Weights of a small image classifier.
Model: arch repvgg, activation silu, widths [64, 112, 192].
Training: adamw at rate 0.0017, 8700 steps, batches of 256.
Rows from block 8, named by matrix and row number. Each number is 200 + 30 x the weight over its row's rms, rounded and kept within 0 to 999. All counts start at 0. After the name is the row's rms in percent of the matrix's.
# c3: 3x3 conv (model.blocks.8.c3.weight, 112x112x3x3), inputs 105-111, a 3x3 kernel for each
c3.0,095,223,204,223,165,213,142,226,147,236,151,190,212,104,209,213,140,225,258,229,225,188,246,227,175,203,240,208,177,189,241,210,173,213,221,228,125,187,205,194,221,195,219,236,194,186,196,200,213,204,187,173,211,174,200,189,180,183,194,190,188,205,208,178
c3.1,104,226,204,270,216,213,234,194,202,240,191,196,165,234,209,219,173,189,190,238,270,239,208,211,247,190,184,219,194,218,245,197,203,242,225,189,186,225,190,220,228,245,209,197,222,230,164,127,171,177,175,167,198,174,189,217,236,235,238,218,231,216,233,232
c3.2,092,240,234,153,263,213,161,226,243,193,215,159,184,203,159,178,203,218,226,157,204,199,144,192,172,154,192,206,204,180,148,241,177,138,225,203,157,191,223,181,188,199,181,247,256,232,193,132,203,146,204,209,157,193,143,178,180,208,177,209,191,200,221,202
c3.3,100,155,217,204,169,155,196,192,203,204,181,236,266,187,235,244,224,186,192,238,185,215,195,197,188,190,191,225,179,196,138,190,205,197,170,168,197,191,213,187,217,207,205,215,216,215,223,239,232,183,176,219,199,165,241,217,244,222,182,214,215,173,193,222
c3.4,097,182,188,250,190,196,186,209,194,198,184,198,189,173,153,154,126,111,136,179,244,217,212,228,185,203,247,190,191,176,239,168,196,151,190,146,184,186,212,190,214,245,272,190,228,252,144,200,186,215,183,234,179,203,199,158,222,244,175,192,225,144,172,215
c3.5,096,198,188,239,176,197,245,220,202,203,214,182,177,234,125,116,235,198,179,214,189,202,207,155,199,122,187,213,140,167,224,150,210,249,149,162,196,232,169,224,138,186,206,183,200,218,174,187,227,178,161,204,173,223,211,182,224,199,215,189,191,218,225,208
c3.6,103,170,186,207,175,191,221,222,201,227,157,185,188,170,200,178,229,203,160,207,239,177,207,251,163,202,232,188,199,209,203,206,197,221,193,139,216,265,211,214,234,232,206,209,200,222,178,161,198,194,160,221,216,173,187,207,210,222,226,220,220,232,227,221
c3.7,102,176,174,178,197,200,163,177,163,278,188,186,160,156,179,167,213,235,212,215,148,171,204,138,153,217,153,180,148,227,156,132,130,173,183,161,163,133,161,163,180,196,184,248,223,241,221,263,242,218,252,235,182,216,198,205,226,220,175,209,198,195,203,192
c3.8,107,220,202,196,178,173,210,173,156,210,204,171,156,212,197,189,271,229,229,171,174,168,186,172,173,201,198,169,220,213,215,138,163,199,165,144,183,194,187,188,215,206,248,200,206,243,224,205,211,215,219,234,214,217,236,253,207,207,213,213,210,247,229,232
c3.9,100,197,194,214,178,225,192,244,256,180,186,163,174,202,175,210,195,200,231,190,188,149,163,211,178,178,211,170,185,184,200,188,191,223,207,180,221,238,220,211,216,230,232,265,226,238,188,204,221,173,169,198,227,188,150,158,125,150,193,180,154,229,174,205
c3.10,100,198,183,207,226,207,173,229,223,179,175,179,195,180,148,170,130,152,211,201,192,196,235,215,213,264,205,183,199,198,226,210,201,223,184,179,180,182,218,217,144,193,212,203,234,189,190,182,163,144,165,160,133,201,194,216,194,187,213,208,181,198,180,167
c3.11,099,246,249,207,223,162,172,195,182,168,209,177,203,189,169,189,201,196,225,196,203,190,146,191,167,139,192,174,220,251,269,228,221,298,226,188,249,160,177,203,165,167,165,213,161,179,196,134,149,195,204,209,220,262,240,170,157,166,156,158,217,247,295,249
c3.12,099,185,186,195,209,182,204,220,195,187,188,209,194,192,224,240,230,227,231,201,187,165,169,167,200,170,173,166,205,192,197,194,213,208,186,180,173,211,178,178,230,184,144,251,216,185,165,164,182,201,193,198,239,218,215,181,206,180,148,178,162,207,203,218
c3.13,103,223,218,263,211,182,240,210,221,189,220,209,212,218,155,164,189,168,170,203,182,181,215,233,227,200,210,174,177,226,202,194,180,161,172,190,217,195,221,225,175,205,172,178,205,226,200,217,182,186,182,182,227,165,188,236,223,221,186,192,208,221,220,241
c3.14,100,184,268,225,258,212,249,214,183,195,182,223,251,170,205,220,211,191,217,218,190,182,155,196,216,181,187,245,184,179,200,251,221,221,257,217,183,220,212,207,204,202,204,213,240,258,173,167,219,136,153,187,101,137,170,166,191,167,156,146,178,145,128,172
c3.15,098,218,157,199,193,177,164,211,149,187,205,220,216,254,220,202,263,209,202,198,217,169,212,245,174,212,246,228,209,254,202,216,252,224,214,204,236,244,222,193,228,240,195,155,204,203,156,179,187,180,201,221,161,215,211,188,183,183,171,196,206,222,213,213
c3.16,106,181,170,246,165,183,240,218,191,214,206,180,170,276,215,183,274,251,183,215,188,232,190,204,258,172,147,189,143,147,188,161,209,139,181,187,197,185,197,232,159,174,165,202,200,176,204,180,231,209,163,218,240,211,225,215,215,224,175,194,237,156,177,239
c3.17,092,216,193,209,138,178,170,198,187,184,176,170,226,192,168,216,227,211,220,191,166,196,238,180,166,232,226,140,149,175,175,206,217,225,156,199,206,217,147,200,216,208,229,278,236,228,203,155,239,196,192,203,194,203,184,180,195,229,220,187,181,214,199,186
c3.18,100,230,197,176,179,186,187,141,172,180,214,214,188,211,210,181,205,222,155,152,193,195,182,203,240,182,199,232,227,202,194,194,246,178,165,226,195,228,244,267,228,208,209,230,181,173,217,226,137,230,207,115,160,201,192,173,180,170,189,160,183,186,188,181
c3.19,102,242,224,179,204,220,168,188,192,196,158,123,165,144,170,186,198,216,227,191,202,224,210,202,239,195,191,218,173,201,206,139,183,210,199,192,238,202,151,138,210,192,146,184,222,198,200,195,196,207,235,223,177,158,189,243,198,215,232,236,199,184,193,169
c3.20,104,155,210,212,177,215,257,188,177,214,229,179,265,258,258,273,237,223,217,212,200,187,199,219,228,202,204,257,121,179,204,202,174,216,158,161,219,205,181,162,230,216,215,208,253,226,198,189,189,207,175,189,242,211,185,169,193,166,215,204,178,214,203,169
c3.21,099,216,242,183,182,193,222,210,153,215,177,171,160,184,153,184,206,196,176,211,207,199,191,177,178,121,149,146,185,156,126,186,168,160,199,199,205,161,223,216,157,202,222,191,220,236,228,230,208,244,228,231,198,195,239,217,209,202,215,189,193,202,206,202
c3.22,095,194,158,232,175,188,246,187,203,208,169,202,193,185,191,189,207,230,222,191,180,169,220,211,190,232,206,172,162,184,130,200,170,203,194,242,214,210,183,180,218,192,195,210,190,180,231,229,202,201,204,173,182,148,146,200,208,182,205,202,155,179,193,182
c3.23,103,196,132,162,163,145,191,168,175,227,222,214,182,220,202,172,223,213,183,212,195,220,191,181,186,207,190,183,203,181,181,166,186,172,165,179,265,230,218,244,207,199,211,212,185,196,194,199,238,204,208,209,216,202,227,202,199,214,221,199,207,241,232,205
c3.24,108,225,212,206,211,224,183,184,225,208,194,201,210,206,165,163,230,246,170,208,181,209,226,197,204,236,219,184,242,206,248,187,204,166,205,206,210,240,248,203,181,183,186,184,221,240,183,226,260,203,247,225,194,202,178,184,243,159,179,201,174,218,182,202
c3.25,097,217,190,245,248,160,160,173,231,207,188,252,200,202,235,183,188,211,166,223,219,184,223,200,178,191,191,182,249,203,243,241,196,71,191,135,166,211,222,207,223,198,186,214,208,234,198,183,184,230,203,197,238,211,176,210,185,192,210,162,186,192,143,147
c3.26,097,177,209,157,194,179,172,244,216,200,142,200,205,193,217,222,230,216,193,168,119,182,186,180,191,212,214,229,234,190,160,322,251,190,246,241,221,201,171,166,222,197,181,212,195,177,230,217,187,211,241,174,178,204,172,207,191,176,210,207,174,247,212,188
c3.27,099,207,151,212,195,189,194,191,183,168,176,222,230,174,232,214,135,206,181,206,193,219,227,222,191,219,209,196,231,197,224,251,212,163,162,183,163,214,210,185,239,201,118,228,210,179,204,193,202,182,193,190,154,163,178,211,189,190,203,153,235,193,146,222
c3.28,093,218,167,180,240,196,263,201,226,218,180,181,189,214,197,186,252,241,193,213,232,269,177,246,273,228,218,217,218,176,195,248,226,195,158,236,236,208,213,220,211,200,195,217,213,226,170,133,125,166,156,173,178,192,177,161,203,220,154,161,260,210,196,215
c3.29,101,239,256,232,197,185,184,164,210,198,208,194,216,205,180,209,219,181,211,142,187,187,158,160,210,180,154,151,155,191,190,218,222,209,193,215,180,198,174,176,183,173,195,193,205,199,265,236,257,229,207,186,190,186,184,147,145,166,232,204,168,238,235,181
c3.30,094,213,234,191,241,194,189,179,232,225,195,184,149,212,174,175,182,193,191,195,162,198,195,180,197,193,199,184,146,167,135,184,192,168,143,124,139,209,233,218,235,198,211,248,274,223,181,178,154,181,175,187,195,187,194,165,189,214,142,176,180,145,151,189
c3.31,098,206,172,238,231,206,233,192,228,209,204,166,200,187,145,214,162,172,196,213,141,174,218,171,188,186,209,188,224,205,211,225,207,174,154,199,173,223,196,202,180,235,187,214,208,130,183,183,206,137,164,174,139,200,207,176,168,142,194,170,188,198,160,154
c3.32,099,210,211,202,224,226,213,205,252,207,210,185,183,188,219,233,166,188,260,140,178,152,174,154,145,152,148,133,203,202,194,217,205,208,209,212,203,193,174,152,225,191,170,224,229,153,191,198,176,217,209,206,132,194,214,184,178,199,177,167,201,142,163,168
c3.33,096,251,230,148,187,209,202,190,195,190,196,201,176,185,168,182,152,165,230,157,134,209,229,190,260,240,189,232,185,217,213,211,209,196,187,200,183,198,206,195,160,164,175,202,191,159,203,245,217,199,205,208,138,162,208,205,214,208,196,218,208,213,239,208
c3.34,101,229,193,221,222,221,258,278,196,242,203,252,240,185,256,246,169,228,222,249,212,211,216,225,196,219,239,218,214,221,213,163,228,200,218,225,243,145,148,176,220,205,196,209,206,215,137,175,202,168,202,154,206,235,154,201,229,230,227,228,227,231,191,170
c3.35,101,202,208,159,176,178,203,189,183,190,214,259,277,224,209,227,142,145,205,164,212,182,196,226,239,191,259,200,234,244,171,245,176,203,235,174,190,253,251,220,206,189,192,194,160,123,211,225,180,235,228,219,206,210,186,221,220,257,202,217,216,190,228,237
c3.36,095,244,255,234,225,185,211,186,158,258,200,182,235,172,173,173,225,153,168,172,190,185,214,207,214,215,223,220,188,223,218,242,229,161,168,172,184,192,238,191,157,218,194,222,210,210,219,189,238,161,198,269,167,186,251,153,170,195,184,214,221,200,224,229
c3.37,101,214,184,250,223,221,230,248,203,246,221,220,174,210,216,208,214,208,238,202,206,193,171,214,210,150,134,163,232,209,246,178,219,203,166,172,204,194,134,174,160,155,177,166,151,151,142,190,161,194,176,193,137,143,164,202,196,202,182,193,225,165,178,176
c3.38,102,213,222,206,231,184,170,192,176,193,250,248,183,227,200,152,218,177,173,130,185,186,200,197,187,210,245,227,229,199,238,168,189,159,200,178,193,219,236,251,184,224,248,162,154,193,208,140,202,183,165,202,155,153,165,207,202,162,193,152,187,180,151,165
c3.39,100,184,232,257,194,214,208,165,194,201,222,152,181,223,188,173,181,155,184,236,221,202,258,208,205,218,224,201,143,201,228,201,228,264,192,219,227,213,196,205,164,189,208,216,209,184,258,186,253,214,195,195,194,163,196,232,229,234,249,200,204,229,220,232
c3.40,099,201,161,203,157,194,176,186,158,185,196,245,246,243,249,215,250,217,175,177,183,169,190,187,164,219,240,218,235,200,186,207,218,161,211,153,211,208,226,191,214,241,237,216,215,211,172,167,209,207,219,254,226,262,198,167,180,180,185,172,178,202,170,152
c3.41,100,185,161,172,178,181,140,202,145,165,202,160,186,152,178,174,151,145,204,186,231,233,195,193,221,208,169,249,222,200,202,230,211,208,203,239,241,210,204,205,193,241,233,262,224,213,216,189,208,176,208,173,166,146,154,215,233,221,233,200,214,236,208,208
c3.42,093,191,163,233,143,176,214,195,200,192,183,214,217,214,149,258,222,194,241,242,196,119,228,245,214,163,228,242,249,177,209,138,208,225,188,210,188,203,173,219,181,196,177,215,204,161,120,237,188,96,216,235,183,234,207,199,215,201,129,201,193,172,191,219
c3.43,101,199,150,199,160,192,197,191,215,186,146,151,180,176,177,207,196,207,186,168,155,181,209,209,209,247,200,220,202,187,253,168,251,212,209,190,230,136,166,160,146,174,167,141,168,151,195,151,161,175,150,141,205,204,169,205,148,169,235,231,230,238,209,208
c3.44,099,210,215,199,193,232,160,216,237,190,210,235,204,201,194,220,212,229,245,223,199,218,199,175,186,232,199,211,188,205,174,233,178,179,246,235,229,175,191,199,203,218,225,239,254,229,236,252,238,238,240,219,240,226,206,256,256,270,252,246,233,214,190,249
c3.45,104,277,230,232,216,185,191,186,190,203,160,185,157,202,172,176,204,165,133,216,240,202,230,229,207,219,180,195,113,190,162,174,145,189,161,198,172,203,197,190,200,198,198,228,180,180,192,158,145,145,169,163,240,204,196,198,222,221,205,197,236,212,204,215
c3.46,101,231,247,219,216,189,166,227,170,188,206,219,242,166,201,228,192,207,190,193,208,148,205,199,188,174,190,181,223,179,238,179,177,190,208,179,197,187,170,198,204,210,204,187,200,181,220,213,153,209,194,133,184,146,158,235,211,182,183,159,174,210,206,185
c3.47,107,208,194,195,159,175,123,211,192,218,212,150,176,178,161,136,160,172,170,209,217,220,199,207,219,244,193,195,199,148,234,212,184,202,218,183,171,204,175,190,162,154,142,193,170,159,201,164,178,183,204,196,248,233,227,203,210,206,209,208,237,190,223,220
c3.48,102,209,171,186,129,221,258,179,189,215,136,195,250,108,164,239,160,131,224,182,158,246,226,194,252,203,207,258,215,243,218,181,208,270,191,167,194,299,280,213,248,247,190,252,242,186,146,221,159,172,236,160,192,169,134,180,220,218,220,228,214,227,215,168
c3.49,100,237,204,160,219,181,217,221,230,181,208,221,224,141,164,142,136,184,256,162,186,173,207,192,195,202,174,214,237,194,197,227,198,168,199,133,110,171,215,196,163,137,154,244,206,158,204,183,207,195,196,192,225,230,209,197,216,215,208,236,209,204,215,170
c3.50,101,142,219,152,175,189,196,188,173,225,208,221,228,169,212,263,196,229,285,213,248,185,184,199,161,180,161,216,165,202,160,218,191,217,195,158,236,227,236,232,216,193,191,231,242,227,161,188,222,180,198,229,163,225,213,200,184,225,209,210,226,186,193,188
c3.51,105,204,219,185,160,226,216,209,202,234,171,177,122,181,177,119,265,209,127,176,183,137,143,225,243,177,230,223,150,199,177,100,204,208,152,136,210,201,224,211,149,200,200,161,165,199,193,204,255,186,190,198,211,230,233,221,225,213,193,212,189,208,225,198
c3.52,097,267,235,236,248,207,200,193,212,169,217,184,160,171,152,183,202,186,222,257,211,199,234,223,222,198,168,210,217,212,190,230,214,192,194,254,195,149,197,243,191,169,189,198,171,173,235,190,186,249,197,215,213,211,225,216,232,203,184,187,202,213,226,224
c3.53,095,168,215,184,222,180,178,169,156,165,180,220,203,206,193,187,202,258,211,199,210,174,224,190,207,219,269,230,228,184,207,186,172,197,192,169,163,195,167,210,176,128,177,207,230,223,181,163,186,212,209,171,183,197,176,220,196,227,192,199,239,214,227,259
c3.54,106,211,260,211,218,235,176,203,191,190,181,174,134,217,201,195,201,199,206,218,213,159,201,172,156,203,152,153,184,144,208,224,191,176,183,214,153,209,252,220,238,255,244,232,231,249,199,208,214,174,170,198,177,185,209,240,256,250,222,226,252,213,222,252
c3.55,097,218,191,183,194,225,197,214,207,202,186,146,201,179,198,265,192,211,237,134,196,207,149,179,182,163,213,223,201,203,202,262,247,225,278,244,249,197,142,131,215,208,161,156,170,160,198,176,164,170,176,166,197,194,197,204,226,206,197,240,222,215,222,192
c3.56,097,208,202,143,227,173,216,153,189,230,192,197,193,192,242,214,221,248,241,166,171,159,187,178,159,183,162,184,217,210,216,211,251,215,257,234,208,239,231,229,264,234,234,255,242,232,190,178,222,200,208,213,228,232,247,157,191,160,192,183,174,209,197,200
c3.57,099,231,234,220,211,205,154,228,236,193,157,124,149,187,177,153,192,194,187,212,238,219,206,215,223,216,178,251,191,182,233,211,205,189,206,268,186,201,156,148,199,168,110,140,161,122,217,188,232,233,195,198,208,208,180,243,231,219,217,207,215,216,187,193
c3.58,096,200,214,216,175,182,240,239,251,210,186,224,235,224,231,198,198,181,204,204,215,232,197,199,184,182,223,191,212,202,251,222,212,209,228,179,216,161,173,187,150,183,223,180,156,183,214,235,210,195,219,226,209,241,200,173,204,222,185,201,179,215,225,199
c3.59,110,192,140,201,158,179,225,172,121,242,188,225,243,258,253,268,245,247,245,213,228,157,228,210,208,162,159,223,181,168,214,158,176,210,176,127,222,251,251,231,230,220,187,185,168,176,158,171,186,174,183,173,190,197,226,226,221,214,216,194,215,221,206,209
c3.60,098,225,252,213,227,188,196,233,178,251,234,202,204,195,191,156,199,212,236,213,129,159,198,157,207,197,207,221,215,188,215,251,233,198,254,260,224,234,200,231,196,182,225,240,178,228,221,219,205,237,208,185,188,231,230,200,174,181,201,194,168,209,218,214
c3.61,101,198,187,145,183,202,186,226,201,205,221,196,203,212,180,180,199,220,241,202,245,221,205,209,236,213,231,251,227,226,243,188,203,251,235,230,252,170,208,202,143,171,210,152,137,129,181,221,208,219,224,206,225,237,222,212,210,219,199,178,205,188,177,208
c3.62,110,132,148,197,133,190,194,235,209,231,224,209,195,201,205,178,238,195,180,202,184,216,205,189,223,238,210,246,180,193,228,207,185,227,206,168,197,208,191,214,193,189,190,133,158,168,198,190,233,188,178,213,235,185,194,208,217,180,204,222,202,238,232,213
c3.63,097,170,207,208,183,183,205,190,172,211,248,206,175,240,198,162,215,214,195,138,190,217,126,190,169,97,119,197,194,181,222,212,221,227,214,205,220,200,216,252,193,201,220,232,227,208,203,115,187,222,156,230,205,200,211,194,175,165,206,188,179,217,228,225
c3.64,110,218,255,216,212,213,221,233,158,267,220,215,207,211,221,208,231,232,230,232,194,188,245,205,189,223,168,207,135,169,155,205,181,178,156,172,166,178,186,218,204,216,201,199,196,250,210,231,240,197,235,228,192,191,243,199,217,219,220,204,196,218,218,218
c3.65,098,209,167,247,194,191,184,211,204,177,252,220,174,298,201,162,302,208,209,214,254,212,183,202,185,220,230,267,230,198,252,205,198,207,212,227,242,184,160,176,184,205,187,231,208,216,215,227,149,242,230,172,235,223,160,216,236,169,211,220,172,192,225,219
c3.66,101,217,241,207,148,226,148,188,197,176,210,158,128,172,159,130,251,224,209,175,169,124,177,205,171,218,200,247,206,203,187,177,159,173,190,220,213,221,238,228,172,225,191,195,226,201,199,199,225,188,196,238,163,218,240,206,193,163,225,209,227,200,283,257
c3.67,098,246,224,213,241,207,179,215,190,182,163,151,182,195,173,146,215,212,172,212,201,117,222,245,141,200,238,200,231,181,192,164,226,227,159,147,163,222,219,214,183,235,255,203,234,225,195,232,209,181,229,207,212,212,193,232,194,241,196,209,204,231,193,182
c3.68,096,214,187,208,226,228,197,170,198,184,250,213,212,243,175,199,228,172,217,183,197,225,174,200,236,169,240,204,224,217,232,224,228,218,190,225,198,169,201,259,184,223,272,199,176,256,183,159,197,182,206,235,207,216,215,200,230,197,208,202,205,230,242,230
c3.69,101,232,207,253,222,219,167,230,193,204,198,194,226,201,181,164,231,209,177,175,230,217,185,197,194,206,237,244,187,158,231,148,168,213,187,174,183,189,169,185,177,177,172,187,177,208,228,206,241,256,171,223,211,160,207,169,199,213,186,210,221,211,236,202
c3.70,103,220,231,206,206,206,180,185,204,198,164,197,211,195,207,206,199,208,205,190,191,197,225,222,194,206,257,198,220,200,203,205,189,206,185,195,179,176,173,194,160,152,179,153,158,207,172,209,216,160,165,209,190,143,203,214,208,206,194,203,205,200,187,243
c3.71,096,210,153,174,193,141,161,203,186,213,206,182,163,180,169,198,249,248,279,221,212,248,220,195,193,183,192,202,205,169,215,172,176,255,157,177,248,201,187,189,175,187,198,244,192,202,207,199,204,230,207,202,244,213,189,172,191,195,203,170,189,205,190,198
c3.72,103,202,183,175,173,179,154,212,201,200,204,179,160,168,167,166,195,195,159,191,205,221,211,202,209,199,191,209,189,237,192,193,191,225,197,204,178,203,203,227,192,210,218,190,211,210,225,212,230,205,201,212,205,191,176,224,212,221,226,214,233,194,203,216
c3.73,094,244,224,172,251,202,215,255,162,200,158,150,191,169,189,157,229,198,163,179,188,133,168,190,188,152,164,184,198,209,231,204,226,176,220,159,207,203,163,160,254,201,185,255,232,221,185,219,205,167,136,189,173,216,214,211,212,196,202,205,176,192,176,180
c3.74,100,219,174,249,203,240,192,231,191,224,223,207,191,226,214,161,233,219,164,231,236,220,203,190,174,191,144,100,198,148,160,232,183,193,211,176,150,218,215,219,200,212,222,225,244,279,174,202,201,164,199,226,201,233,229,179,209,234,161,211,224,224,212,221
c3.75,098,227,179,211,182,190,175,183,250,200,174,187,180,208,196,204,204,197,216,174,179,188,179,182,222,203,193,201,211,239,264,244,214,267,271,234,232,205,198,195,170,162,195,187,188,197,247,234,254,217,208,195,219,197,194,221,202,223,230,234,212,217,208,186
c3.76,100,211,161,221,174,199,210,239,186,195,224,160,195,202,160,188,192,192,187,245,157,179,230,199,199,196,212,212,179,210,207,164,193,211,140,149,193,202,202,228,207,196,208,214,199,185,172,214,189,172,199,184,212,219,230,225,197,226,220,187,205,242,240,234
c3.77,092,256,262,270,264,247,200,214,199,232,162,179,177,156,193,206,169,186,217,185,149,248,212,186,232,229,209,247,180,177,204,136,199,219,129,186,169,168,175,194,204,187,144,256,211,189,196,182,176,221,190,201,191,193,162,202,226,206,184,214,220,179,191,208
c3.78,100,185,185,246,233,208,220,268,192,214,117,172,170,142,193,220,224,252,245,205,223,189,168,190,188,146,170,177,228,179,230,161,205,228,225,214,192,175,238,232,190,199,238,221,218,284,169,180,207,176,172,198,196,189,170,210,168,193,204,185,184,180,153,195
c3.79,108,181,214,204,190,209,208,233,170,211,238,235,227,215,211,198,228,220,230,173,171,186,149,166,204,231,229,254,165,155,151,238,174,178,245,235,237,229,227,238,199,206,226,176,195,216,185,194,215,171,200,183,192,209,200,166,197,231,181,190,218,207,255,219
c3.80,098,193,182,192,230,184,159,220,240,235,235,261,245,218,217,186,176,205,173,200,178,158,188,155,127,158,121,147,163,181,178,122,191,176,141,115,111,213,203,213,171,192,192,177,170,152,202,184,155,193,204,148,192,191,168,185,202,195,206,194,205,219,190,191
c3.81,096,221,239,190,211,198,223,184,193,270,189,196,188,185,144,146,185,196,196,233,258,236,242,216,216,232,268,231,194,281,232,190,186,230,226,211,216,191,193,203,199,194,208,195,226,227,151,177,228,178,173,215,167,168,167,178,164,240,174,201,194,168,204,197
c3.82,101,233,185,213,179,216,202,222,192,162,211,204,251,204,244,224,268,254,212,185,224,188,166,162,210,130,172,178,177,182,180,221,235,240,195,196,184,207,210,229,190,193,205,232,246,236,199,195,188,199,181,250,190,223,251,188,170,158,164,176,225,219,209,202
c3.83,100,236,203,205,161,156,222,137,186,213,208,209,201,246,206,188,267,239,192,162,190,179,121,139,137,165,156,153,214,255,231,213,204,253,179,217,230,183,208,260,187,196,274,197,188,234,199,177,178,181,183,219,192,201,174,169,180,163,160,183,182,178,189,192
c3.84,094,215,217,224,172,220,209,186,181,202,210,185,189,164,173,210,193,211,238,197,228,198,215,154,187,233,222,190,151,182,176,215,218,174,256,208,208,228,186,211,224,176,172,226,225,209,239,246,219,213,206,228,169,188,220,210,219,164,202,200,189,230,227,218
c3.85,098,203,248,172,254,223,207,231,222,236,193,219,209,190,212,212,201,219,214,197,198,179,210,205,202,209,219,225,219,222,263,255,227,227,234,149,169,214,211,231,187,192,210,206,214,237,192,189,154,193,213,196,200,201,211,213,215,205,208,203,222,207,186,230
c3.86,095,235,237,203,264,175,192,226,220,211,207,148,191,168,181,217,225,203,201,231,179,222,230,195,249,215,196,226,205,202,207,232,180,202,213,240,195,211,192,197,229,157,170,265,248,177,218,205,230,258,198,213,226,223,214,225,187,196,187,164,206,203,207,205
c3.87,109,267,287,191,193,184,193,239,167,222,178,202,154,174,174,168,163,144,179,199,194,175,219,240,189,183,235,173,182,221,189,218,201,172,168,188,170,199,169,165,169,211,150,234,199,210,171,165,220,171,210,222,168,160,228,224,211,229,216,241,228,188,210,198
c3.88,096,221,196,202,148,207,214,165,204,209,185,180,131,183,209,186,229,238,179,123,120,131,92,112,139,82,126,141,249,216,224,194,186,202,256,233,230,243,229,226,239,222,219,207,190,207,162,201,150,195,186,144,197,170,174,192,152,194,187,228,238,212,236,224
c3.89,103,217,181,197,208,168,209,202,185,183,167,181,156,185,166,154,199,202,157,233,160,159,227,201,127,203,208,149,219,194,226,224,161,192,224,214,209,195,184,219,186,202,181,195,221,178,156,194,166,158,176,151,174,193,191,246,235,232,212,203,230,225,217,260
c3.90,100,216,167,181,181,162,203,194,178,190,203,231,194,224,222,235,227,239,231,227,245,180,248,255,235,253,248,244,197,205,203,180,176,204,191,206,194,207,207,233,220,203,217,221,217,210,172,207,214,191,208,221,211,237,223,183,206,198,219,222,215,186,206,202
c3.91,104,220,230,212,260,205,157,191,198,205,167,185,169,175,210,186,191,182,166,161,225,203,202,219,242,216,269,273,245,176,210,213,260,238,220,191,174,239,177,147,232,215,166,218,243,191,225,232,255,221,230,247,178,204,209,227,190,201,246,256,254,204,236,228
c3.92,093,252,218,137,220,137,150,196,140,179,215,213,183,207,196,223,183,197,231,173,162,180,183,183,191,208,179,173,280,222,227,303,192,234,252,249,214,216,202,259,196,196,215,195,173,190,203,156,184,190,198,200,182,190,229,185,170,179,194,184,158,200,211,190
c3.93,102,216,245,229,273,213,182,235,259,215,216,190,179,209,216,174,210,232,222,220,202,243,201,187,208,221,211,241,175,200,225,227,193,194,215,210,161,180,189,211,217,212,234,188,240,239,224,209,220,166,211,219,175,202,210,202,209,219,215,202,182,215,217,192
c3.94,100,233,199,230,243,244,215,191,211,168,202,226,222,237,244,211,210,199,143,228,204,172,191,192,185,189,241,190,228,235,195,207,205,200,170,164,151,248,232,266,246,203,253,256,196,289,226,208,176,221,231,194,193,180,152,188,217,248,223,214,244,213,204,230
c3.95,101,232,208,205,226,182,156,202,127,227,229,233,175,225,177,187,220,207,253,206,184,219,217,180,239,197,255,220,218,190,228,243,210,219,230,145,162,171,164,171,142,160,177,208,197,185,181,176,202,195,145,165,172,123,167,213,192,167,201,175,181,219,210,179
c3.96,105,257,298,267,297,196,229,258,232,205,189,175,191,191,155,180,184,187,173,219,207,170,190,197,159,165,192,154,210,193,170,151,187,199,180,220,147,207,205,189,184,189,186,203,165,161,192,176,212,190,133,175,146,194,207,180,181,218,175,179,182,204,197,170
c3.97,096,210,182,168,216,163,188,202,167,214,167,187,216,162,222,233,115,208,223,141,216,164,179,226,153,203,207,188,164,191,154,278,170,206,287,227,241,235,193,186,251,221,180,237,215,169,196,209,219,158,212,222,140,155,197,204,206,195,229,188,195,238,201,226
c3.98,094,218,153,148,249,206,165,227,155,153,178,169,152,160,152,149,187,159,121,219,193,239,157,163,193,151,171,197,196,191,200,180,185,183,202,210,231,203,190,163,176,181,180,169,197,183,190,195,186,198,206,177,189,203,182,252,196,209,219,202,205,192,189,253
c3.99,103,198,235,219,190,176,152,206,179,166,147,196,210,187,195,220,209,176,200,206,211,244,263,248,199,241,200,208,211,219,242,151,193,164,138,223,176,179,188,141,207,221,162,196,181,179,174,203,181,103,170,222,196,197,207,223,267,236,197,222,250,221,231,237
c3.100,099,253,210,193,284,243,197,232,248,212,184,181,208,134,217,215,150,194,173,193,208,235,162,216,197,176,207,160,225,271,177,244,237,206,233,239,227,195,192,179,246,208,216,253,264,263,167,157,200,194,169,208,181,197,193,200,171,204,190,209,197,240,241,210
c3.101,104,170,206,208,187,231,219,206,227,220,219,193,188,197,193,188,181,166,159,176,140,232,195,195,202,218,200,172,162,148,206,137,190,197,227,179,187,225,215,182,177,191,181,214,212,202,213,203,202,197,192,203,204,189,206,210,199,231,208,200,232,212,226,236
c3.102,095,176,172,233,169,221,187,149,194,266,215,188,178,184,181,178,231,187,207,222,207,226,224,207,219,209,206,215,211,184,233,169,213,218,183,144,230,209,202,193,122,123,128,183,141,168,185,210,178,170,198,183,208,184,176,181,160,152,163,149,156,160,154,159
c3.103,102,195,202,250,222,221,256,201,186,195,188,252,204,208,218,184,221,212,176,216,206,208,134,121,85,148,197,140,214,220,170,228,157,189,192,229,182,219,208,201,155,191,199,172,172,189,161,187,212,189,182,176,161,185,162,192,157,169,180,175,216,162,179,197
c3.104,099,136,234,195,179,221,180,199,218,229,222,230,184,223,214,183,194,154,122,176,187,175,180,176,150,188,170,147,176,199,190,205,191,200,231,184,202,188,244,247,192,236,239,172,215,231,202,234,226,195,212,211,221,204,159,229,225,235,231,168,205,190,204,200
c3.105,101,128,168,218,227,228,206,252,169,213,187,172,132,148,187,175,196,213,216,227,241,221,207,218,267,164,186,259,189,222,239,256,259,270,212,212,183,228,188,230,193,194,218,206,187,214,202,172,157,221,133,173,203,136,228,194,178,203,182,151,186,156,186,212
c3.106,099,153,197,186,203,177,208,155,248,200,159,184,197,201,215,235,190,208,205,180,188,158,200,224,190,192,226,221,215,257,268,216,209,249,260,239,197,179,178,204,239,172,216,183,197,211,178,195,222,221,202,222,194,199,185,223,216,198,225,203,185,196,193,217